A small image classifier, trained from scratch.
Training: muon at rate 0.0064, 25800 steps, batches of 128, held-out accuracy 52%.
Rows from block 5 of a small image classifier, named by matrix and row number. Rows with one number within an expert belong to one neuron, the router's apart. Each number is 128 + 32 x the weight over its row's rms, rounded and kept within 0 to 255. All counts start at 0. Numbers have three digits each.
Before each expert's rows are labels from the 100 images, of 14976, where the router gives the expert most weight on average: "responds to" is what is common among them; "patch colour" is the nearest of a few named colours to the mean colour under the peak. Only what is clearly more common there than usual is listed. The data: photos of plants, animals and fungi (iNaturalist). In brackets: how many of the 100, against the usual share in percent.
# router: router (model.blocks.5.mlp.router.weight, 32x160, trained with AdamW), inputs 0-159
# up: expert up (model.blocks.5.mlp.up, 32x32x160), inputs 0-159
# down: expert down (model.blocks.5.mlp.down, 32x160x32, transposed), outputs 0-159

# expert 3
responds to: phylum Tracheophyta (84 vs 7.3); kingdom Plantae (84 vs 7.3); class Magnoliopsida (79 vs 5.6)
patch colour: brown (75 vs 24.2)
router.3:128133131100140120105062149135105132147103180157089088095106170145128116115127179085117120163121143097104110139100127142125088160144153137157074150124096104204192113151155115103147152112145143090147131121087149165088089140093140132156160104125077129143164143139153141207173117145118082174120100081069162158161159129153102188126156136087104158121115074100097159100151156171053178148133076126190098090177182088111136129109136137171076057146107134081212144127132086156149068126142156
up.13:091109072152078164092136118145159201058143111101157115152103144109177096104073126142140125115188105109168108136131140158126110099080141127130175149099117121182070105117120155117086149135109165115127134119136196157120083125102177106113126118139090161135115107120134128115120090148180140099110113126160124128094089116170093120107080213128092066071205066108104157149152160085122131168142157058130175129063090143178156140192158133129165103144106109164152137147143120132152162049182144
down.13:135144127102103128135158138197072130110123155120119125104099120108141188145120151091081167123098110140182102199104146097120127153090124097106098149120085153148118170091142083074133138139102112124184141174166170151215135151142095152083132140088077082135145071134157136162118106088182201151137144106082099101076110062154143117142145106072120118114168132099196140131077103135068133132118144152126156163171151106099138127178154175108127168178137150069040131121091170124115171147099124
up.14:097148194073144161096158178087098145125184150160094087088160219069124092124105090167126122119128118143085125152134161118160130135107102157107139074156134134114166143131112164096156128155172149137162149127183114082140159167136126122136157088112114093108111138183146086092105133220120085088107145145102133104083127130152134135080172068161135144138121052114086126135149067091148138104114131183151143099118151122098068182130088063146165143120071094122140174156170155161166094136080145
down.14:134148146068115095140157111089063120084119138157111129101109133161118090106174128173155176166129175151171106184063133097102191125155148081054114116158124072124088082082090098140132142098166080136122172196089172150108142167142110117193123132160088120129148172109101168118170143098082123155079142172077138108108171128072157137097120120097125127148141177141123115177159132199130159138100183111113134090114138064122151163131118101153129169195124165110106095079098113096158117172115114
up.15:166146191132076154113174115117107124138163183098143125124108109125118121133140110151124063156135126104086134088114117096115115129132177090123151151090130142181081099127070097135154161163138123113175145107152148086139115106123128130171117212118175122170124112176169136114093199096190142160102062107170117102117150146148153133090107192130107095173096061135160086152104182065073161120195114105178169065169064092134143153122134146100104080140133120118149091167078081111076127116125114
down.15:175129125167114195136186151101121122060129107138128127093096123142153122138084182101175140129108123124143091154143179146119096119106123167096085168081154128160140089133081112175100122074144121080106051176153180158154089158149236155104102092079116142135067115155108136128112168115178131107149091105115092053094080131153050106099139158112149154159118121149130184132112117149140161169121197152109144152131121140135110165096120166123119163106086183117117090122147083109104155074158153
up.16:143128122144131162062125159084145136148120111124154107090148117093119162112118150046143070146142077104113138126152094175129197115135067101165129147130118093123120139147137108203118141090163154119143121057111129144092176167139138125103094129102158130116122136147168108146171146120137173040170098135094177097171063128168182100066104123177159148056139114183091141183172157159089116120202146169147127189098171142135140124169128108161082113121128146092123123106044142113099143139135116
down.16:094079165137106129176068118141108190134153070119158166133159093085138162149101180123149165061128149125122124142090117173128089112108148121168113145125148120129127161155145124166127190094151128207129145133124057164087114101120062129168092161121137126170184165135085061101112148105126088141177132128105113161103096169144186153118096160104125100122144189115145125130146144124105130027080181130094100129132088111115077146103146135095180146120133070121175136131130198117188092114128074

# expert 8
responds to: order Lepidoptera (37 vs 13.7)
patch colour: grey (85 vs 46.2)
router.8:144096115108165116113135112162143086139079167129117104181166191184177095159172140099105129175180135123122152137107087099120134110087114145096114167113115080099172180076134099146100150079098123126185115147122145154128085110176124180139085134129165140084126144124143092186103190116119109094104144093176163139128160145103156116124134136137129105145163103088101110098105169090147052086080192138172128084147143086117056162103162131100159062154141186121114038129146194120120118121159162
up.11:119108141091066092127136161142137136090131166113123123140091094156146154057085148161111111093142098179101115120127165166119135137138102064087127173114153173150131156104123156099074110095224145144125136151160128151145133123089035173127155120089109105083150085109180097126131124138175150152122103108177093143170085131131119083158095213146122146102154177178159145146061167086174078120141066110120108136142180122118129200143159094082141070146142125145100186160124128095146101119152147
down.11:155139077171139142112158098118113094145105139088156162092145164075158175095171141122095117139190117101109227126144158140142123084141153144173113142119101124121022108045098125147142149132111071148149119152152137114158071149093126098103102136129074098141137083086085148160181178119088136174075142167052130088105178093113093130100131131132139175139131135110103178123136148128097151141155125097151128136144102074135150101113147174129149161200081138101154123193193165117113120154087121
up.12:147084167146123173085075126134113170140134100158151107107117117184164081123102144063144111176176116115124114131119117198187074138158086138125097104094076164097181175117146086174148125056155113098111131184161132143132172161108124174152143104111187225089113131136107139110087134138178157120138063087107102134102173130121104110148155074103157142149117123111135065137093130059098130135154161162114134100195133080128105119126060155128077112154080137162162086141144144161140136143141102
down.12:148114086105096098150144097049184147129099086135127105083123144100117167133152179099142101146119096154184093153137125191087137144147109135120159054152162127142156074225100080081133120158173127140121120141160080134096156088162131103137107125131148132154115110150130145157127072110128091131195102096064180152128090096096115094127141156159182129106159158129108166106119134162188090103126148158147213189135111115089101111139177129088165141167097135105065095084165134087121139144066127
up.13:091131150105147143129102124164162113145086145087120091162042128177150082146102151100160133126132105133116153159109120097172068080138148170122151091114143159203116062139148168145141134142142129131108113163109084076154111137161167166115056101105160087123121137128142152134114135132158071117134166185168124118092140117186125103119106095111097101202158124112126109227138155128207143063097144114156148115113084152114130104111152165183120093066117093080090185200099099134142106089140136
down.13:156168086125194173085147110107121058091158119114119125177129141135132164103076141143071068122066130185098132141188164126112128135163121128132114122135119149164151115091066096143111079105191118145154178125178064143093151145122138104158090078142112129140125124089160059126117153120089147097087137152119188073164179117133110159156112142150102130093123134119104132089091108122093162145152139095172098165100109128135109135127078069163137131127187205153177082068147131112182166157153070
up.14:063102165144118152138140147129106132149082113116063164095132051131179102127139146100099126135079116092157105180153122129104110158078104121142164083158118184074145133115167091159068137108101135124161128172116141107125156171094110066142095106144107150112131163072149089147126131170124111102146116122159147111143131192102112043173154152085158120099123181121152166070130086166145063174114104129100132145148150183103140067112149105093159221126123168158082133127132195152141149166184129
down.14:130103089082103114179122110072085143154136164169110139160152154098124140138100099116143144140108116131088100140064127126074107080125130098168128160104126112178067112173032151198118153165146140126069123052121103145196149139107127107141161121168047126101162136120112148152156166117118091138166141142107078130101148149155090145126168137158154187148135105112131187058156134115123155138147125054117078127151163181154124117173097134168141154146115133141174162191157103131086096049121126

# expert 27
responds to: phylum Chordata (98 vs 60.8); class Aves (96 vs 55); order Anseriformes (43 vs 5.5); family: Anatidae (43 vs 5.5)
patch colour: grey (93 vs 46.2)
router.27:123146145192134152149138114139076156100081104085120193132121066106115204075062132108153127133102165135148123152188101136140117144132091141133138178165117187147148118142185175134135107148137075165108070123154154143126136110059153168144074173105133127143142085079105088079114104128123176173115110104142089085082090099164113079187111112122079096145114085154178165194143100136138149117151136175106125155105079128086186141087093174129095109091136122149084132137128114154137176087097172
up.2:122150147116136159140144062133143129169125212089126129155160119124150113138088114124164078179130129121125201120138142137104127106142111127091155139140114174135134040122075099107105110110073104162150114102152095083153158123166125171125172054095167141108077126087205089161124132137160155106150118099160136103144145075194161082105138110080108100124152117174133109120099130135083132115079173167087141071164141112147143226131196130166088157133103104129091134125124152141080076181078140
down.2:137130081151130169132130141123096132106103153112113172111095145099108115130150077129164147102171118106124110193135147144123136126131105106127181111098141068145160100136095178167115108103137120132193122094190075170117139151175129093186109123131097098181208147116158146129129037133159051119134112111118145182115078102109132175169115171077116131072101195149146049125103118123138110109128126181122060139103091158096162127096112159091114129168116151185154167203124121193140087104149103
up.3:148100121155135106076108077121100100135194134160141157076176111153142136114111168123175140138149133179135090124110161106140112131173052180139163144141055156097117139133140129121162128089121073105159058121076145110110131086119169129089104054109142151103138134113127063148171156194143167086146155152147098168184146073119167169208113119117107136112107026164143119155131148167077142146114109169185099146083118180123158105100151138144109063112142147149128109134121073123107138137091135
down.3:091137143140134130144149146115143170043105155129123153137131095056105134149230143138105130132127132176133121131136119110141127129156132122114185117111135112085031142135143103150139142212120159119118101194176059078122166105144120136121115123123194116146144140112158118161184155143117148092091140182098121123122142139127109099120134126097178161089115125054128062161170109093114123135086137137101098064106136131185112088075136097164081171154175112106173136080156132035143121166098132
up.4:131113107117118164130159121053176145117106185199039154065107120094142141154119187103157130088141159130149126172089141137147132132085135150145105078149088075192149152156170081099136092133112120125145104108140125136122159076143077135120200080106156149143130155128127095142130097149187111159141132125110160115136158124052120115170097132134134129072145147089087126100150173119082173101123075179112160122132138157090062199150096137106131091099063096190163148125133074143187130137133143
down.4:118137115108134147175084098117143160174145168113121166116092073127087126089120127126099139148084108124138143134125152099066075148134128047104120132116151174164165151130160192131099171155101120127103093157154128130130116096052183171136089077099139183114169168161116140148090119148169084098090098124096153139144142143151151099125121147119150096131181076129155144095137107148140084117110195097101135193166158095074108183153179098125181088112110154117105066036181148135094150120083183
up.5:189133084155179120112140146126131099192081173128103113101104129111095163107114111136164135145117101125143079119168124114086147118164130021121079144184142158152149182141065149151129191109116162102127148125126170106103127107118096192160108146108062130148160137105130151142081131114212129188162127078094137167119102092117051139115196162145118115124157145172111207131103075106094141099106109065164119166121164129060151087109095119122127108107141111144131149074089102134129125157140164
down.5:066140089118130131158126165083103112086093134140106158150131163100116112139148121106037198142128114156140168117155151161066119095104130162067164094140160151105097097239175076151126150156160155125087199138116121135142133154164109087145102161134124111122071133109144120114167136075113156139160162139069100145136142153108088046151185137102132177130133128148181164119153166142105160142125141119064072115154123137182116061065080117110163102122114188139103140115161115094128105124107125

# expert 26
responds to: class Insecta (75 vs 29.2); phylum Arthropoda (75 vs 30.9); order Hymenoptera (32 vs 3.5)
patch colour: brown (55 vs 24.2)
router.26:116083136177153158112163140107119135168067124153132097138155149097194125165183173119138180143101118076164157107065174145119169129119088119145109118114190121091139105144148104127137093093081108128129134102090182188127114204068114124103095148084104129068122174119154141172105117134144128119181131124125173160145135096137100076053133109208110101115181120148107174090130090136169122115123150109168138151106164115076146114161109145129116133178121142161090085116134146126065060157116039
up.2:122131134083149131118116141172151138110090064165135167125171162111119180107112109162106195135111075169125081160147189121070135127143128135096096141161165136124146156097157134060143109177150140117129095095133162085101199121114078164120119101096137123088113089040087122130139152128119065144168151096092078129136123066085148126156183187127141101136101118163112165130059139164143169124075143161194118131146159193145136113102165156166126155102151124088099122186143107082096142054127129
down.2:119150135150111181148083110112107137193172153153175120114142141054091092121100155142170148094108088134157110141106192186068142128150119086129111134087148118156141116098107152157191147088134091109003168148111110114064071112144124075157154101130109167172163105128130181098142120087130100141179109117077088101149156110101142140106178128119125135055099188109138119148092143114117181138093131112171177098156141092155091144169096147122099160066138148105128187130120147143160151109168123
up.3:149120095126094215151152159117136139144091031112101132152134105072161135088144120085150091167107112083164165137140154150138106142144135092140078118156177108143146130083107103158093172159140135161126157139092155100183073075129148165166174074114201135124081134165132107148126113060173135177171075145180081145142148140097138129123186083086097101090108089135138071160081143069157100148148168161104110151113116184139121106131150143143094106146131105129121119130059085152141065105120140
down.3:131092155151142115145123133158120152123080137109081082162064156198089138151107149169102179176139073150121140058073133113103163109077136109110095151119118110144132149100118100172170160127120141137128163140126100161148123130128137110096098119150103110185111155142144164120167152120142084098168141077125222084079106132131091152121154121118101199141180106138143170169175110158172042147081102157115136179143086141104075110121121095095099116132169127088222126157127117139071185102104168
up.4:165102158110226105184096145123142082162124169090126132134055134195134141150135135134126135108102107135134132131059117177115116182133132101146201114162083097117137184124125137158167065151111146115120121151179138123126103168112180105087128112129179096094109233127146134095142098119141119113140071092149124130166183139136089209171157135118123141133132178188097099142092150072124075074171114090133081099075108119154096095111133167131105098144113138079151125100150111137100141147130085
down.4:186137100082147099089141132194126115137151141115115148113180054129110145111086087133097104127165128059165123137129091120179119100117108151168083117092099094102162134091133174116079098084146125145155120177104146116212093127145152168114125118153120150214117083116183142160161107178082135145096139067107095096123148111096121138197141142159107116149097087186118074138114111148121123174103118143113135106130159153181084200085143117116112126087061067143101139168114146137128119137212146
up.5:107095154158131081148159128107129121172109040079143110151149140167126140138130073124108117152153120106177082164167136089211158175106130118131171116135166118128201092094160143155151103126066138125171100141114147136078134110175127112137107092191161119090089148115144097120112140050135219135153122157119206112126151132189142137104128074103091131105112104129136138134096135181100073065077131103154180128111094174119156142104141082143127079119131127127088091127118222104120129163145108
down.5:113135099119120181124132107085089138149083150131138113089097120138147165219166108091151123143125064099095135106185110140165175151103108144086134153141093109113088119153088182138128081136125172115148100115208068069133186107168083116155128129056130134132160089150134153111165134151139112154149141097119146154167176131137137132161186084141171080146066132155185086150113116156086139126137141094144084085140111143105103089139104124133132122143164151041105177143145164113108020128136173