config = dict(
    model='image classifier',
    dataset='photos of plants, animals and fungi (iNaturalist)',
    train_examples=38949,
    image_size=64,
    crop_scale_min=1,
    horizontal_flip=True,
    cutout=0.25,
    targets=['class', 'family'],
    num_classes=[15, 181],
    arch='vit',
    norm='layernorm',
    norm_position='pre',
    hidden_act='gelu_tanh',
    head_dim=64,
    fused_qkv=True,
    bias='none',
    qk_norm=False,
    layer_scale_init=1.0,
    parallel_block=False,
    inner_norm=False,
    moe='expert_choice',
    num_experts=32,
    moe_every=1,
    expert_mlp_ratio=0.25,
    experts_per_token=2,
    shared_expert=True,
    patch_size=[4, 4],
    conv_stem=False,
    layers=8,
    width=160,
    positions='learned',
    pooling='mean',
    label_smoothing=0.1,
    loss='cross_entropy',
    residual_init='none',
    optimizer='muon',
    muon_scale='match_rms_adamw',
    learning_rate=0.0064,
    momentum=0.95,
    nesterov=True,
    orthogonalizer='newton_schulz_5',
    adamw_lr_other_params=0.003,
    max_grad_norm=3.0,
    cautious_weight_decay=True,
    ema_decay=0.999,
    max_steps=25800,
    batch_size=128,
    epochs=84.8,
    lr_schedule='linear',
    final_lr_fraction=0,
    warmup_steps=770,
    weight_decay=0.01,
    adamw_weight_decay_other_params=0.05,
)
Rows from expert 13 of block 5, named by matrix and row number. Rows with one number belong to one neuron. Each number is 500 + 40 x the weight over the matrix's rms, rounded and kept within 0 to 999. All counts start at 0. Numbers have three digits each.
# up: expert up (model.blocks.5.mlp.up, 32x32x160), inputs 0-159
# down: expert down (model.blocks.5.mlp.down, 32x160x32, transposed), outputs 0-159
up.5:541462449590455507493533488442540487479489543510554540485452463523533578502553512478521496488432534508519485507481513497508505509472513516563503520503492565485554525510508498436418528398437449484513430446488487482462557484449451548472482574465428505504561506507528443512495453436489497491514476469487465469574499528531528474547468505551478517521473470536526529551505514402522468452542513566529449522529568464482483470466527573484581445512483497517526515470541453520462518418485550
down.5:464446465453526478551518515469470520466533501453534503528551524545479532553550488497530524519462510553477456475490528526531423564472480477536445478555474510487479536480514540435532483529464526557538473568592485464519499454516407500521506490547432507401501519466460568428556513508522494549489500517474478532499445532453440468516513435466467438549499537433512468499424554511503498531519534478515520549523491563562564486447522556506531492551476504443421551563424452519462531483494505
up.6:554431544455553467543413526469527444492523642532450507510503570537530454527440483459491544526482471533480496531500522494522479455539554502447547442457454496594543482542556549523458463446544453506484507554512491486464445493494493453474534436544537438492507476494561514497546500549557401499504584536383451484545487537451460516522527499461520514571530485437508454503508520448536462483468417476459516483530495494514458494466470486529480493468426499466485550540458466557575520541565493
down.6:527536548528484530521470512513578469526496468512481502516567539451519498452492479533518445454495461397453568433475457483456471516554506451503525561535470517502438509454473472480536564471520498510512469488421519510552487476465517476565432529482610527550539494480489561532501503489492461460455469493535518482538497490550422503431389493499529531507560515519453573509413433499488471525491503466539475536528476497394564492501554436461506469440532588507474562551534536527501538513460506
up.7:510522599523490611504467506501430518445424531448497539578501445548471491486472438477491588544454494453481507487489487485593441490484508478512457531494514542467527436472474483537491529522519521500508514497523553484532576547473533450518412485528498447511495474478534491528465483486445576531481503527539473452509483592532474513462554462502485469560469510599538568474488477485576479515441540428522497453489448467486557511501445476623481496517429517440454460520464520505517547466475523
down.7:520506488507479545558609475485471436513492493459457494507505497492524547541493453446532444465579555429525486546512499424543492533440481546504505476569494510564402489505538489455453512503446531552445520476437470495476524484490506473516485561489510524566496443520444574481544447447590498466506496504467518545503534540432487469523514555514559511510476486470478494518478527497487464492591531449465487509525536537481511506478534511477530536496481516514481440463464528485546562422438510
up.8:502449570574484592547413462468580476557459519510510516501427521553497456441533463478532513493412435460532485506565539470558534570454499538504497455525499444494516491510478456506520435498478537454406470421430535536461510529489518565538499485560467454577491493523504484554447420482538506421483527557507511534469515496494461480509538513516520545514476476485437552463531610567576480523365492423548505523512491508484485445528498424498583530467503492517485593500519453547521454510491472
down.8:493510500519389541480564418424530471503500505485504398553456495530489524565506443501537479519504514551485519510452492504471501468552464508537541508513578573480588507452524542458502426479477558487498482529541509549424474535460438487430488485465547525514462467448514463468535445565480468516602555480520478550548538489513592513551441413459485570448480553493460562524519554479451537414510494466557539507526522535507515476486500423482461515462513540497539431367506458484531489499544465
up.9:527479470552494440495487515440543503467510490504569464503515521505525473491484514476506551468466474567473491483515563554512557461462433595487443511463452556504470442474480498498534544479560460519470513507543469517504503454532480552567507540453501526498487553514424500511495436543547508548494534527485479546521458469476433472495482467475530500390527497520460484545612477521539548508590494500506553504442496517569427469514492496446488573487536474478512518504461397494500490441476487
down.9:515507503488456442519527482490502583469488490512511479582523474504437436524454522543503407434516537472472527438564457477438464476500556476463516511506536540523555457514461479458477468559464514495535465502529429508499484457493556438495488443499483490487563518450598447525422514503559480578429539510504540500532493512483499525514474571491489459505496550517523489505529493503467522503530534475449485487520568507510587470594417537515559528463501546512479464526533494538466526445515512
up.10:504491457516545547482498461503487460518603496548470520490503461493487496529528561496561464490443437490509564481486519523474488573422505492482522435480540514573541461537553492483480507536408529475446491392531438447509495516484531447456561469523479497493482511513493557527547523550556447436548528534463517493553563513627487561481551524475500497431522490472466510442469419446499562517567475555399486515478499520490455482530466597566447460516448569506490495496463423520488499498471510
down.10:406507530478522559514473584554503548547551458450518502429504456509495424544534601546594487453392525492517442588513393491506455500469537585483436482469515570526481480513434445565602495512520449494547456499475503458496501456460575493491411482504507487459514551540487481432497432502476498473478521565508525514434552514457532471536527550493486475519493501513491497547454453494466508482494568432447468479503494561520522541549512526485542541536508472510495474517520513509524486425558381
up.11:498514457464508430489443517514546442556530511517549457492469544516562550513489404516458516507519484541505517493513500500468501452523547479519461498531453504521454576466474470504511519423456467459459551522417568563506494550465472440509589523546517465526496481556448537531544475484529475524492502466437444514492538494450488488540504501467507492459492466577497481461510561491482444515450504385580530535537409520516575466427514508503514430531566532523548449597493403480474500530556505
down.11:550516484514508521553490514470467499510501542529489549543492558436410493395505482540493504507554480479419496555549522476461465493521542511519521500455512500397502449496590520525513441511557545523528465482554461466486501463536482475462468525499519483488472519440552442472488537524531543479486493466541508544446546541460494564492445558577488524565455478482503480474554524575534425544511516523526429513438577491461490490458518430469456486477441487534564468524453540404556506508542479
up.12:572526527481503450507403483529497483446533482521490522546503468464531462471466442541506454532535526497454537471503500472496421505537559529467474516500472488531450471463509469539522494461559483484485502532525512572570504464509459547547426445511528515490507439493500526517541573489505545603478441474447533525577541440506529489543514417517468496494578499561543478462465517557407505454578524461539484481509446442452451536500502505551440467499485490449497487504489523511463544575483484
down.12:463488512487479538515476567507514534449474490514600511555554554470534436489482523559519552564533518590506451582511582446540419447452504465523499520563530505482420482528435477537517510438462507458524467442527445460433546523451514470453457451539544451449556443429453560496495492478532485491471449489464483494481583516483529466594445491531511450507564510500505463509500491592473490492513518436569570512467451515542472506506477497541462493482522526620443467482525489472575509476494421
up.13:496498503444540484472499465457544539475523434506519477489487490504569493535526479538504506450440473425486528552486489498585522560466492500494518466497512538531454495414523489485482461516507511476500534475434480442516431531485491472505480527566508404526493552542470512550457490454544444528506528548491513434499413485440483568512513553492533481447529535497457445511577551564582437467538464561468539545528467533525506480487541503517615549470511474511500467491518477484524480487573445
down.13:463500394489419491559473430417516519479543513532516504471401497525507480459535484503512495576468590463588485535451566504507411519477560528539576472471512496510523491475448514567539510444490471440601534545518479408433508526461515463523499475499484490553487503521519487531540466499500443537491440523548526494482558550482576466524502518552496550528554415481484486492468539478515528541476489513499499538484501426505495482544459520510488518459550485552438447589435457504499529472481492
up.14:528476501455484501476536524434505458479513449472584493514564490478509471457545604472571487505505555523513474452571535493584531544499467483504503483515549487515509520457405519388498558456429455547472582469493543578477486496454472515463492529468460542405485526525455516510487551484474426576507412470482509500467505537481451544452475537538448561511457488502440468554464457497487522461562472500538451514540538526510544484460515497515618453559538532516538451516558428441468455564524500
down.14:555519448545516473504486514535493509489509464517444546525461462477483557513502505454491610498520432448515504505517486445478497451517556467501509510445493444513492461533460535516512602453507476529569502434529490454530469497523489524564484536482499539532516500473538485462462453456512538533476473565556537535480447520469509514506532539500446478520465520514517477524481513457533518521544538491488484466524421515518520515497473441462474526456489472551521439494480504527496477458500574
up.15:492448550537550474466502523440520550379574488533467436508478496547603413558427462405478501573505526481507468483531475595515525429457471528522414490495441462466557492478567514518450481487525441474481516586593484507495549525478522499492480504509492543441493464478479534449470466536508542466551452574550548508549482529545526464531459436522508532465504474528547461482487490449525557518535481476527481482491507519515484490438529511456444501469496445561489529515500528536528488471529485
down.15:539533481500556516473531516473537471513457423483502545547525496506485516480571470491462438501495474463478480547470536499471407499521443531454546519469545488468491518509503627466463577462509521504483482465507454499457441534533559457487515485489528483545527515538558519452476545528566546454475528459467478517522548503526468556461471492523486533527436606560520526504464541464532505538460495512490488468525457459492545426523485448459475515502486493468466453459569468490483496483478525
up.16:534500521468437397513551485511533456438493586522435542495547445485513492510496436486464500521475501495498459515518511527536516544442551465508498486459500515482530582538573439475426516515489506482521450539481507488482527493498463449509523443501468466550514392507568449564499584632500480570521487429498548501591488516467562467520524521557514501572519394455477512440434536437468465544462491465520434497580504527432492537526442432455483493462555520507477530523485609493495528509515502
down.16:422583468513454488500494518511489484501513504497451401647434497498490484454507594536467474447561499479479522539503481488490507487518464500523452499557508483520507484531450472501435493488442419470452436531483493559440467515470515496463530513602439514463521450494584436467485547532474478549491495557489529477538479537527555555545537498593444496540489504573460526514471429487554559487545474565525410579464526425592558494483548540501520470530529507513550460520467471485509438452478478
up.17:463450428473540501477461527499525514507502482512531407549443548531492473487492540580464538464594492466519537521522491535495497459544493467550523490537536463553506534516470496441468530452452469482486461487560528457500508543494536527477521484511449502531537460480475542527534479518502463418502473488545468545421507554534533450472538439543528511477504392499452446510524533450538496475465556453459505502467530572537553570474506599443600462483513457582425485538533454496487494447503499
down.17:537489498597556520469600500504466469540444531557568483463560532486558416480455500495410471530533490511429523541510476482483463523480486514499486501574486536544520490514554517453506496474478547566501465521468498484568506500462467485445490523542493452516534428509589483512463485422520546553387516560464519398456481522539506485423471439480463453475527493456437492458545484565472466514440528457513461574534453453506509471486567555542539409553579500548483552438534496494563443509523474
up.18:496483520515492510462585456487471511544472464501509546508470576535586512565517405515489536509459476551498499467545543413501497516430501558487497533499482481479420447465466549561483500492483471514445500478481517460505509421528434465495547482469529514564527504536501487568550475487463502422555547551536471516467558500542515439486478538517543469498560476476538499549502574508409470496493485520544482458509494525505462500527459496456541490425512432507534570489460448485501472452492542
down.18:457523472516567453522539540550524484449435574503479504468546502548482490461489493498490491598476480579525500419482546476561601498435524470485459511522497521476491504526596503557480527516491513487551493502488558480473514477484469488485466528504536475553483489483488454557515465553433477526483504466412486485505507449517519530550523521447485476560532440498466492482484513466471496518497529480531476483546489508429445523470532531518445511548518460512465489463485525504485481582453494
up.19:402523484455485571459503519513448530496505451492513481478451537456466512532482426391528446494483519499503532511490428432472477394520481486494434498517527487554518490454526510490426506537486483517532577504392545478525566521476507515491523517535445469561510461501434462552509463499498533616504604494461526467471532573567513555524473496522492486537499509510539527515516482452534534547506488418467576495531478484446569499498521588533494545513553546459503510465514431521529471514481505
down.19:486472519483497509557508495537469522496509492498476513433553533433542568513460562492498540565527547548529536490537471441517510563528496539534527450531524511500443491483515520433523490462441427498544377521491455481511519452478519516541499519453445455537508526514545488584491485534495496517510453537559523434465559468557507490493503534495509456507505470480490491481477480508537500484483560541496579408479573590441442477511510468512525542522447386549553541462383476461439573507462475
up.20:536519464517526344482467494556559452473483437495454529500540471462540537473438465526562476452547525563534501501601502513490492479585545556540465548484447581507491513413473517457518532509605478498484457497482538511572517464510482575500561436412435406511418437468428496489489491560490433493456518410493475496511525479494541437544501472497564539523498527456474480483530480460545477492495433500551495565466472558532421478479429520486507471468563558502541557553495504513550544549463497
down.20:532474511517518546543542489528551458482532518477430439490548459514551597521506461461483474445582495431559536499548516465540482500515509510554550548415539471519528545571484491425482432444526584486475529585499507481487509531449481455590446462427463524484492381493520503493483518489467448489503556553538475535471535440414511506493540480505537526515540525540450483540496354515460537506506486566473474470472441494540496454485496424498508505488475482565481471528510503536483421570504503
up.21:485489435399508483537544480489374548435533475481520511495556437510501524521502519509476516495571506554488486437488470501526447583426439513514526514530516468514417458487483490421459521508421495510499508443492512460504523479496534509483496446510480493473516480599478499455610543519440466505530551522605557440469597510574528499504505414544457487533558484394477502570496464525520518489504470550536531524486465533484482537478594491546555501439567561499486485487455503446543485564535509
down.21:476448550528515457415545455462526502509505497519405447474493535521537463457491479471466550539456397520442492501511454500427521424428521478554460522419503493487439472453521547482540437540560486524481467598484436507485549486599519561576487447519581436531512510581466498515554404316469528530574592556476461539472502511474526464494521542490541542506493488418500527467570482545562534566528474501529493521471599530559401495543418468518535497540487461468581511437528514580515503486528500
up.22:506451484575456504419487495539526483478518444548474458498457486516519539458517496523531526469530471499506485473494519468538504515475476470464477553491516558485469453486503562512540469541511495483510526500527473463506494475483476510531556505465494511486508501556517442489529497511560504539495426452484518456526469503622577472554494590541490569505486517525472567539421440548461510521497500522546479511479522414514480430520459508557412452558508475462524480480437548475453530438512522
down.22:545546507450542487452449459527530472502512441410473522499553458565424460409546547527496522510500528485460506469464452515574472411575527556482536487471427491454468468516468520511503504568586510482437517439458524512435570480492538583517535516469476466515505468504477460559487469476513507479569482497496487478486509502528479528456536448479478558553485471484521489526536464436497500458478526541473540496516480480494548508518513577496492481482479545473466623531519435491507608519567544